A small masked image model, trained from scratch: encoder layers 12.
Rows from block 11 of the encoder of a small masked image model, named by matrix and row number. Rows with one number belong to one neuron. Each number is 128 + 24 x the weight over its row's rms, rounded and kept within 0 to 255. All counts start at 0. Numbers have three digits each. After the name is the row's rms in percent of the matrix's.
After each neuron's rows are labels from the 100 images, of 14976, where the neuron reaches its highest value: "peak at" is the part of the image that holds the peak. Only what is clearly more common there than usual is listed. The data: microscope photos of single blood and bone marrow cells.
# fc1: MLP up (encoder.blocks.11.mlp.fc1.weight, 768x384), inputs 77-153
# fc2: MLP down (encoder.blocks.11.mlp.fc2.weight, 384x768, transposed), outputs 77-153

fc1.763 096:148119096113159142148122112154067097120109118092164093147094125180112098144119116118123137163113118115087118146124169122114109167169127133125108105107134128108074134131170103093104108127131133082130092129111114124134103134138133079
fc2.763 091:106138135116103128122135155103126163135134148142101165129180143088142166126154142158130108088167143126134164128119108130156131115105094143125182183116133108160155092111127135152124160104116123170134173146118141153111142107124157141
peak at: bottom right

fc1.620 089:128115141114144132125113152131141138140165079120168138130116129107155145156102104150120110132088103154128174099129120154108089088132129176081112107136142156152161145115134112121118135131126144127129131158126138142142147112142156168
fc2.620 077:140127096150143124126137112117086103117090163142109135115138108164105151095174134097141137084151164093130086139136154135161146170149116099141153171111129089125084119138111166117130136108146115149143123087123115122082100127125090074
peak at: middle right

fc1.502 115:082174106143115104108131117145175119142123121143110115084063130109143122125146138145163121096168130154122106165132116131133152117107153143145118121105112180123127138134107130133101123133127111130139136125148151122085108128121139148
fc2.502 114:129123142107080122134142097137137149125096097099117102143117116163119110093047141113073146135080095131127112135134084159121144108107146107139094124136120137111104155120116156107141126148156145116113119111121130114133139135156125160
peak at: centre

fc1.101 083:091133123139172176133125143112070153127156143150115149164151137119090118108091114149078129164118089123136162150148112155134111104110065154133110133149130112135104094102143091120113154117134099102152137177113123165133169084139127100
fc2.101 086:146141129105113151162108160142110112117123110132128140110136139160156132162171122112190123118159176124114162082122164101109122139180152106094160112070110134126140119172108144132149119116089121137098106117139126111107097154106139133
peak at: middle right

fc1.461 084:148154131125068101112110115195117107128133115132095126098161128098115133156136124143118118092147115163137091147153107156131154150141114146133155115128113191132141126143122104113134157041101117150113128143113153108104101107111104136
fc2.461 075:086109110124166150126130139085127155118104125149145112122088106135119098087086134110135126157119136119149160104116141108106144119128104114138093150121133101111104134107114154173149101188172185126137105125135130156153172123129135117
peak at: centre

fc1.212 088:159086126121124149118137137138115093111174133124221128146174151136100156129097124143116115168123154104097154086116144130117135127120156099136157141104113113119154110142152122131127168155128115124118114095111125162136117119139103145
fc2.212 084:125132112140181141162139126142108112133121124145107150090127130123144136149178141120162088103148188097120134128139150123131130147132082155129154155118143111114155093131132118159096128105080113147124112131139113137154116116100137078
peak at: bottom right; bottom left

fc1.626 103:057165100147110110147159104128139119158149139169103124104081148121136106120111174104154095160123131127147076132102106101151139125129168096163084121115120132149186149144091108157155137112124136188143124116162134108111120113108173074
fc2.626 096:162127157099095117129114119166161124115089120082126108134130121141119147130089124150092175127095100137101155131156111153127136108111095141127120134138123125103088139108142149108118119156136127081121131136119134135122146129157086192
peak at: centre

fc1.759 094:165113159121188149129075150138106130096170094105125165138128127155091132132082131176114168142152127129129135096112182149103084137144109074108144154163156077133128118139105093172174112131155129102102128143086130147135147129088118141
fc2.759 091:125138099132123138118167125129085110124092146169140128098140131111163125149210123077149065116134142131138133113122111097146109147141108175135139118117111165133145115099165128112101158119086121150135118117153115131140085100162144090
peak at: bottom centre

fc1.446 092:133068134127129162138126151150109138112141109134140145191129132163138157132137118095101117139126131118148151111114112146103113197097110117106136127141171137152130145118157155130158141141130141121132102126095133134146125110111131146
fc2.446 103:132133104144173143111130134132106106117154159140125143107161114111130123166182147118156098129144158105151162113136163098166141147146102145107177144139125113142166096153119096132114132093090126153124128139121115119132120124094122091
peak at: top right

fc1.686 097:152064150080152152148101121133122146142145143135133154152142122139180108196154074155110112139124119133066139110137159152108136088106128103107119141153111080135142066127189153121118109131121131108132126106115073155116142100137125142
fc2.686 088:144126100158165121129113129129103132116151149134114150107139127099116112141189136139147101132139127081137152084140130101144134158137115141140143156146161097137135113122163095116119135102084106157123119152097115115127097099102126079
peak at: middle right

fc1.466 091:140080104178163153112121116104099126113200151152135122136136132152124091135113127114079132107154161078140135108148102134122103153106122151116139162146131170116109144138131168128140115146110142103162126142138076122160159094169151180
fc2.466 079:147148121134145106154111149124101137156085112119128156143142128120136155151167106141166122143135122138123114129119176115153140100182129129135147119094150082144157124120123062118106159104147120156132136108121173142099091145102132039
peak at: middle right

fc1.245 106:124105123124095131096122110127106146120217120124115162183169147159132076135130130150141091193102118132106142097108084134078122119112121095075102130114134097117152161150135114104098142156136121137116157111116112172148122062145155124
fc2.245 092:136108126118197118115127151118108073116122152163140146108114121102130136142168121130152119093150165102146174119125187125156152153127130154130159130117116130147165092134111125109132142103099124151125139159119111121133116132119097083
peak at: middle right; centre

fc1.23 083:123076174089181182147131147132128166118128113134146127127135192170078164123138081091076156161091096120115107135146115174102119118120110136099149144097129117148134133103161124133148162127118090166119123168140151118126123157123168109
fc2.23 085:134132099168156122131117143137134101132142179138107149128166125115151127159169115158163105143134163111153167115119150083165143162163127142138159151148149105136138138125139096132106117103100120130121115129100103134135117123109122109
peak at: bottom left

fc1.192 097:131104150123115115121107125130088158123135147093136127166154111164143112137117138129126125179123126119141144101135131136104128144124076151071116159135163115137175122107148147094102132172099109105100130141093126139097117116145104163
fc2.192 096:123127109129179145139155150104125082142134118152112160094140151102120131131172121102129111116155151105111132129124147113149110153116156118163142115157122112132105149133129114135127138084126116145136138119118119123172131129112137092
peak at: bottom centre

fc1.80 082:153114150125128156123130162109134166138181143172127136174145153118132171158089122163102141179133137149105116093169160207088077156120091121109144142128111140113147111147094116123143121129143103096121130148116122162148125121137162126
fc2.80 084:113127119149169118126169141137079102113105139149129133088140111122130143158182135109166108103156171070163144102114149083162153171136119145134160141124136129165133129112145095138116136117087142159127138119120142149131113126105126090
peak at: bottom left

fc1.597 083:112123139108065122132105145139129173119153127179121159124124137123097108151115141157130108134177105137112148152132113112137122080138112129152118121118126158182125112096094148130142109149127134127134114087133122097153140145101115170
fc2.597 077:121120131159159131128169116119135127098111139081113069126152088151164142098136111114115157126098122117124103069127135111103131160121133156130144118140111116081128165128174127125118149109118119114100112150115115147097144108151115120
peak at: top centre

fc1.478 094:125086159108146167130142143122111149121130133120153136154147122138091143144118119132102121144085129127118126130139088160127124122141118136075225156103110135117102107138125140090161164139128082114130142079084151129142122103162086149
fc2.478 093:143127116151163127145133139116113123135154145156110147084153125133167126137177141116170113134154177091131155098107171084110140173153118141148099143138155117134152123104166097142109113097106143163112139143124109116121121126098143074
peak at: middle right

fc1.722 118:164138130139160143091114169141092116141103125149127120168155118126120085123100105123153096165111180156089122123111122139089156125081104127097145121115135129125123159114108167132096131168122099125103137143111158141148107120137096148
fc2.722 097:121109115145168132149125143135102112122144172156110173097136133115138129151177128127147102128157186105130155108115152073164146166148100144119184132122147104142159084141127102124111133094096129138136121133129098136131114109104106065
peak at: bottom right; bottom left

fc1.619 101:148123160056122177124137132162098150123139127117131139160145162148097121154131110137087146170120136139074119100156122152136127098093128099093155155127128107137153095125156188100110152138115106157159111104124140142148122109108123155
fc2.619 084:114108124141188112126146159116130096131130139143098130106123141111164131166191093145162089138154148115131164105120157109142131162165123154144152105129125124148135164129169086127106130089098115120108135175103103122157125139126139096
peak at: bottom centre

fc1.133 088:139116137126121132139105128139094114130157110111138102115164100109118148112103100132137135165098119126105120089101136158124112125138109134139179139121126099128101128111124128118137166108120058144128102107154135133156150148115126098
fc2.133 078:107136119125165135115153120098137123097089135160110174122122139133155112151184150107139086124156158133135128140141142124132143135134111153119106124101128153156137110117135117157141111114140182125102157152084138106100107073116144124
peak at: bottom centre

fc1.164 093:150090116120143163185122171129060115118173097134139167132190131145115100102116123130122129136135091119087126127139132122146097160128094145121095112128131110140097139106125171134159135130144124174137081126078131155133163122165117151
fc2.164 091:129130121132172124092129113116121118129122181127134130127108122115139146162211116120157109116154192128162146106112159117107149135149107162152178137146149122149159101135158066125110135102112121130141150145136109136143069105107139079
peak at: top right

fc1.237 088:121112129094127111124116117119137121159183158163141117122160117136107115129087142131167136116162099112142112110108160093122136119146106116141124135146107085116139136130116100124134109136117128101116148099101123115134110094143110085
fc2.237 080:109157136141135124156149191144137120115069115136138144117092135118176120125169098113133127115098185132122167128148121135127120146130125125138115127115127153121136125107133162122129153116138111165140152128141135135125140156105145138
peak at: bottom centre

fc1.445 094:165128102129156151157102144134087136123137118125140141145161139137115120145121112126123150130134119146134137126148120157128130132105128166107126132136140113122080096144101150107167158122168141141122104154106145119153165126093108178
fc2.445 084:120116123135155143119120127115106109119138149122116132139141130118133148159198125123135082127169139105127146099113152083113140138160110135120164120116147144148157127111165081138097128108083077114146128133126105161126084121136146091
peak at: top right

fc1.351 106:089164128142081090091111099180197105142116105147106114082118130108118168097159146134126119091146120162128087145128128115181128121133142127149112085079084161153125160122115125154114134109121118143138140121127136128115124150119122138
fc2.351 108:132145121128092126149154118112120164120114124099120102158095126150151095127069120117104152144088095142123140137148075151101155100123136104140100134138125144080096129122135149114155108146155151090129127109132134119111140135143143172
peak at: centre; top centre

fc1.352 099:112171119147076124109109148146143145144128088151142110082143135148115162142140135146154067155052101153166166118133132103120152120114139164155133144123127110164139120109127121110103114190112142145101161103089126094123150135133112183
fc2.352 091:142104125126168113140156115089127097111125145111094128130085108110123075091099132095120184103142170109102078163139121168137107134133123103119122126149123155103104166140118159121161148081134113118130097112152135153138121131098119107
peak at: centre

fc1.745 099:085071116147124136124109157093080151111182155117166124167114126136087115148143115087130106131148136132137127110166140107078137131135136152111139174108135130148111104096128112105122135174123156143140097128113067173130129106149165104
fc2.745 091:167123092135185115133131132159112102133129136142123163144158148111144129132159129124157132122129139121119186110099157138160135159152100129128145145126129096114131128145135127123139137060096087159089140134130130119131127131086124105
peak at: middle right

fc1.524 101:127132159110128110132092130105152132148123130085110160126133108079102141159112110169134138138153086125105113113129101081106135103120119141148124140102095103149142156119150145098172143137090139142106124122122136106107105142116120123
fc2.524 090:134139098143124117129170139130112099125132124182132083125110139161157112129129135082139133126099153120142123121115136156137129146107132104126129139155145133103111118144120130128091148135162111138154149112134125122165144105144126129
peak at: bottom centre

fc1.74 104:123114139162152140099151151170129147107074120168156087128166145124120099129067168114145105120158175153135123106103110118108080149140174118126168161110145116119126172160133119126099139144160125139112129129053096129137185104117110129
fc2.74 108:143105102141161122123127148132104114115150167151118150101153115114127133137194139118167093111160145103142156114141174099146124143156093136128158127124139110142151112129163105123114123096084116152125127136105128135129115113100119085
peak at: bottom right

fc1.707 090:161103127137146181119154132150118127056094123089172144144174137132114133138126133104123146120108119122115166126170128116045105117120140156121125150152122099137127119078151127137143171149084110169136146131116126135155148120112124088
fc2.707 093:149145115133175106124115154120106127133154152144107153117136139128141117147192109130123096144150152110138163089128169113174132153154084137124181151118141081156149094135145117106100127086106121143103117152119099138130111145114140112
peak at: bottom left

fc1.687 093:125162148164094103139098076143187143160092083144144119128172154123178141157130128131173086132124135157131061137124151084111155063147134139157137102090132170151116150103126092093103102135170134196134116124141102111122119154123123134
fc2.687 091:108094110100145125116165163137114104131176165102130112122078101134100112097092156101090173111109102139103186124135100169173108176109119116126104140152113097130129118163130172148170133125102130103126140114130145126126150099135106155
peak at: centre

fc1.747 079:079131099101135067083106138123131162161088121148110059125099136147145121138130136167128130122180141136132127126113123135148147130126106183139103108131117129153128124136108126141129133111136112131113143141143153098134113125086133104
fc2.747 078:144137133152081155173138136161143136125124111114138146121132116137137133110075146077101134149068079142148086166132096119096118121114160084124103105100112149057131158110135158134138083146131192089147131109107128123111146140170157169
peak at: centre

fc1.214 088:141090147087147166156101142117092094136151104149142155158118142167086156169136119146089096151142189110134132117105148135144132132103140154104150151151178106127097124157138119116151122119132154167139132105116094139136150145124104160
fc2.214 093:161126086172159114124123149141112132131118150134132151135160119114148128140176133113157105123134128113129166106130159102144123156171114138142153133130126090154165105132135098104132147078081128122113112140138113114121119097112146076
peak at: bottom left

fc1.666 097:136104101115126169128122177139109121091180106128119136109096103144142143102120114101079150143128110102161119087145076139128121118133096108107101118126141145156134141129113115122119132130107115161118139134132160192161133093135161145
fc2.666 091:139124104142171125137130144123094122139138162146133145106182126126135124163146126132175109140153162107148158091126137096152109161157124134149165148138144103118163118128142093129112111101096112156117115125121105138128104122118120091
peak at: bottom left

fc1.654 100:153105129113150188125134153136084167114161131090131123168138134151109118164133131127120117145094112131074158116126117137095145119103100130115180162139090131082133111109156158098105128106171143138141132154084127120170131101127132131
fc2.654 106:147115111141175124141118152135121115108133146161125158101158118116121112159166135124162100105152163094161154104139156112163115171155115130134177134133150100148160106129129105153112124109073105133119123133109106163139108109100114091
peak at: bottom left

fc1.752 118:159107153142131159116140122109115164105181168111122154152137136135104144131104127125151144124121136126110124103129136128088104138121093085104125138139141094119140080133126114111141146095146136140147134112109174132158151096105125130
fc2.752 112:115134111112167123127136148127116091129102089142157137111154145106149108143200128117129088135147131106156155118133155125168130152141134172135158119115111129143140153127121118160104125128106105132108115164120075132114109116138123095
peak at: bottom right

fc1.672 089:149095134109105179127130115141089137119161104090135140172136142174136140154140121150136144165141136107135154095130115167094120100123062102116116136113144091149113129138140145125087146130140142116113133138126102111123121125106127171
fc2.672 094:130111115125188112119142137123127117120118159147125157096154135088118105140182146106162076115139137109123138107130179106162132163138125149132180124136139104137171112114129100132118114115087104140135113145110132140144126112127119086
peak at: bottom centre

fc1.182 092:167092139140124145135099127161108153102179116124160121144131150128124141147134140173107103162188136119132138125110111212112112139156123157085121132134119137132109144119134140117166171141145135100097107153126124171158099115143145162
fc2.182 085:127126120122142144137142140078101105127088133129116171130128097117118117142139152081148108112111136124142139113155162057155119147106093121140149164140141103124164098138113099125084102103115132170150110129133143123116146091108120082
peak at: middle right

fc1.529 101:172113138120164173147106128166098125134146129124158169170171140155102173137124111128096157120143117116123171111139117127090076130109119121106156118132130060166117090146140126161184131094178106139132160110112138156167122151122162126
fc2.529 101:147124097151172111117124130115105104099137180141127140119143138115149135162194129129152087115151171103139136111118183092151122148151111146128184155149138120149149114122142097113086113107081103133119107158120108121126125133109132090
peak at: bottom right

fc1.303 088:157073149136155167119144119089096125145174138136125114155150168116116157105094115130130124128119147136111131059131173161096134107135095139069187137136133137127148113123097177108135137092122101098123122131115113127149130103127127141
fc2.303 090:125125108147159138120133168138106137119117143162122161088127118125156125158181149106154106112142157107149134136117117089150103166174133136152125156114119102138131155125149082149114114130114142154115111126138122148120124142118146067
peak at: middle right

fc1.180 098:123124098161143114106135099132176116156160140143130101084101117117168155080138156110137147124140114111144132135108167111160134151145129132148130137134112127089154136138143112134101124100117122121135132106165136097154129130136139148
fc2.180 097:103150163101077133129123127122138118115088099110118130125107134131119107147078122151085130130089107156104080148148077141091135089099149107125100107133129152142092175126109151153168127172143160120145137129112135136120138131114087130
peak at: centre

fc1.561 098:151101166176146131124144112140104113124104105127137116143176136137073133137126133143154124168148179109131118079093142136156109146100146171119129131110147146169161132107116147128114161133175138105131167146148114138095121125139115149
fc2.561 093:141107100166172117122146135130108099135147178141125143113137126124125134179181126143153102119142140114125160109128162086158134155153117136111193132121138097127157081118127118149104127093085127140119115141114112142156121105109113070
peak at: bottom right; bottom left

fc1.742 111:122136126150179114116110094125120140119118124102154101110140116146175091121132182125128098155129116120131138141143127127141154147140138098131110137147165140124093152086192135101114128116092096120155151151131147098134123101096121151
fc2.742 085:149148110190163136113129160155090117140158146138125152118137128117100119157162136132111113120136137125138177077137133105119127142160112143114191129130124111128139062143131124130110132077097130129094125136106125138130109135095130106
peak at: middle right

fc1.67 102:133098157138074132115093144136138127135116083102149167142105138145104114134142114155125078133116151109126133132126089096094082145125099120146134131128120112098104103106153130091139102114136142135157118101087129157107132117071127100
fc2.67 095:111140141107187122116162143104115109125135157157114093107154120128169129120125134109123160122158107131131126109149141140165145145138166138088149118132152111141158138137104120132101149121110111165095134150163128116140126147146123144
peak at: top right

fc1.333 097:137097128124150160122130107122166146092151139127150165115118144142084114144088078133135116144139157152108145067125127112109109105093121134078135154120099128189151101117148113122161189131131141148141142131121109158122174109101122130
fc2.333 093:112152119129122093121125176147066105147103116125097133147158125094165134130188152125131132110136110094174151139125147114132118168179119151147159157140133100077121143152106129116109097093115116138105104149138120136137086104138125095
peak at: bottom right

fc1.115 096:112154110143116091104119147152196131161107113177110106100163125096159146110159142121144155081134128159123121120143128133176125126137132132158116103107105148153125126138112128137102116129138131146106172122139140106062126129138133157
fc2.115 098:138124127128106138143138086120138122120118139084115122138064124156106090130071123151092124147105100127110126159105085110082160105101134110099103150154140149109121143124143141127147125158131116086138101122140127119154149141115098145
peak at: centre

fc1.25 086:097137148162156136098112140137126163115080129159157123126146113102123124089121148134156134131141155115119134131096141147081126120129134117112130126119144145109190135127128124130086139204145103134106137118127131135129115162120092149
fc2.25 101:145115104146185135117126131130099117133149166136123148111158124118126122166186141132138098128147154112140140111118156082148136162136123149145178145122125099157138124141166127144111124108084120134121125151110102137132117125105102092
peak at: bottom left

fc1.233 098:131129119114121134140100149114131112135117140115114140159137116139099130130101126138125123115097121135117119102097111117117134073153147125147141117094172128154122124085154149112123108111068101160115079154086122140123114171137123129
fc2.233 088:125109124119133126136149145123076112107125128159131117088115135140144127116169147095131147143143152116124143142168138155122130179112117149132115182171104138124116114140107127135136137110142130147130193085169122114142143111103126114
peak at: middle right

fc1.273 092:147180114209099121123139104128153103104114130171095142091105113148163127106141131105142176104153173131163147140119122134112156104110149113112102174112132103141164162120124122140125128165156108141113153135172112121130153128079132118
fc2.273 090:115103134063125101128115141142140152156116107094142082172137113134064130122087132135099111141096061146105104130120111120147134120139141128140116096162118142111105112150126165098133100123105142103116096132103155114115110149142109167
peak at: centre

fc1.19 130:098147105139119084114156106133180085123080114159111133078121126137138143114123133101109152121123137113130103170110124077167169111113147138145102118106115165129151139117116106154139120123116137119115165147152147076098115134122128084
fc2.19 125:128134133123077151139106118157145151143113112100131084152087110139114114109082129142113143122095092153118113123135081177075130108114145114116098120131128139104086143127114154121146115159139143101147112095108122134124150132138109185
peak at: centre

fc1.189 100:152102147157175159135116163122085147126193147170142151151136113109106141128078112129138126177176086113108115077150099138115089093134133092092145161142128068111112118141129148134122146117125115114130171139114157128151124140125125074
fc2.189 091:127152127100126129124152105115128101116082117112100131121146157142153110132192146165141114100101183128140154146126179105139135184157096159122137122129124151164160117119137114114110106115123133151129087143115096137110114123119119133
peak at: bottom left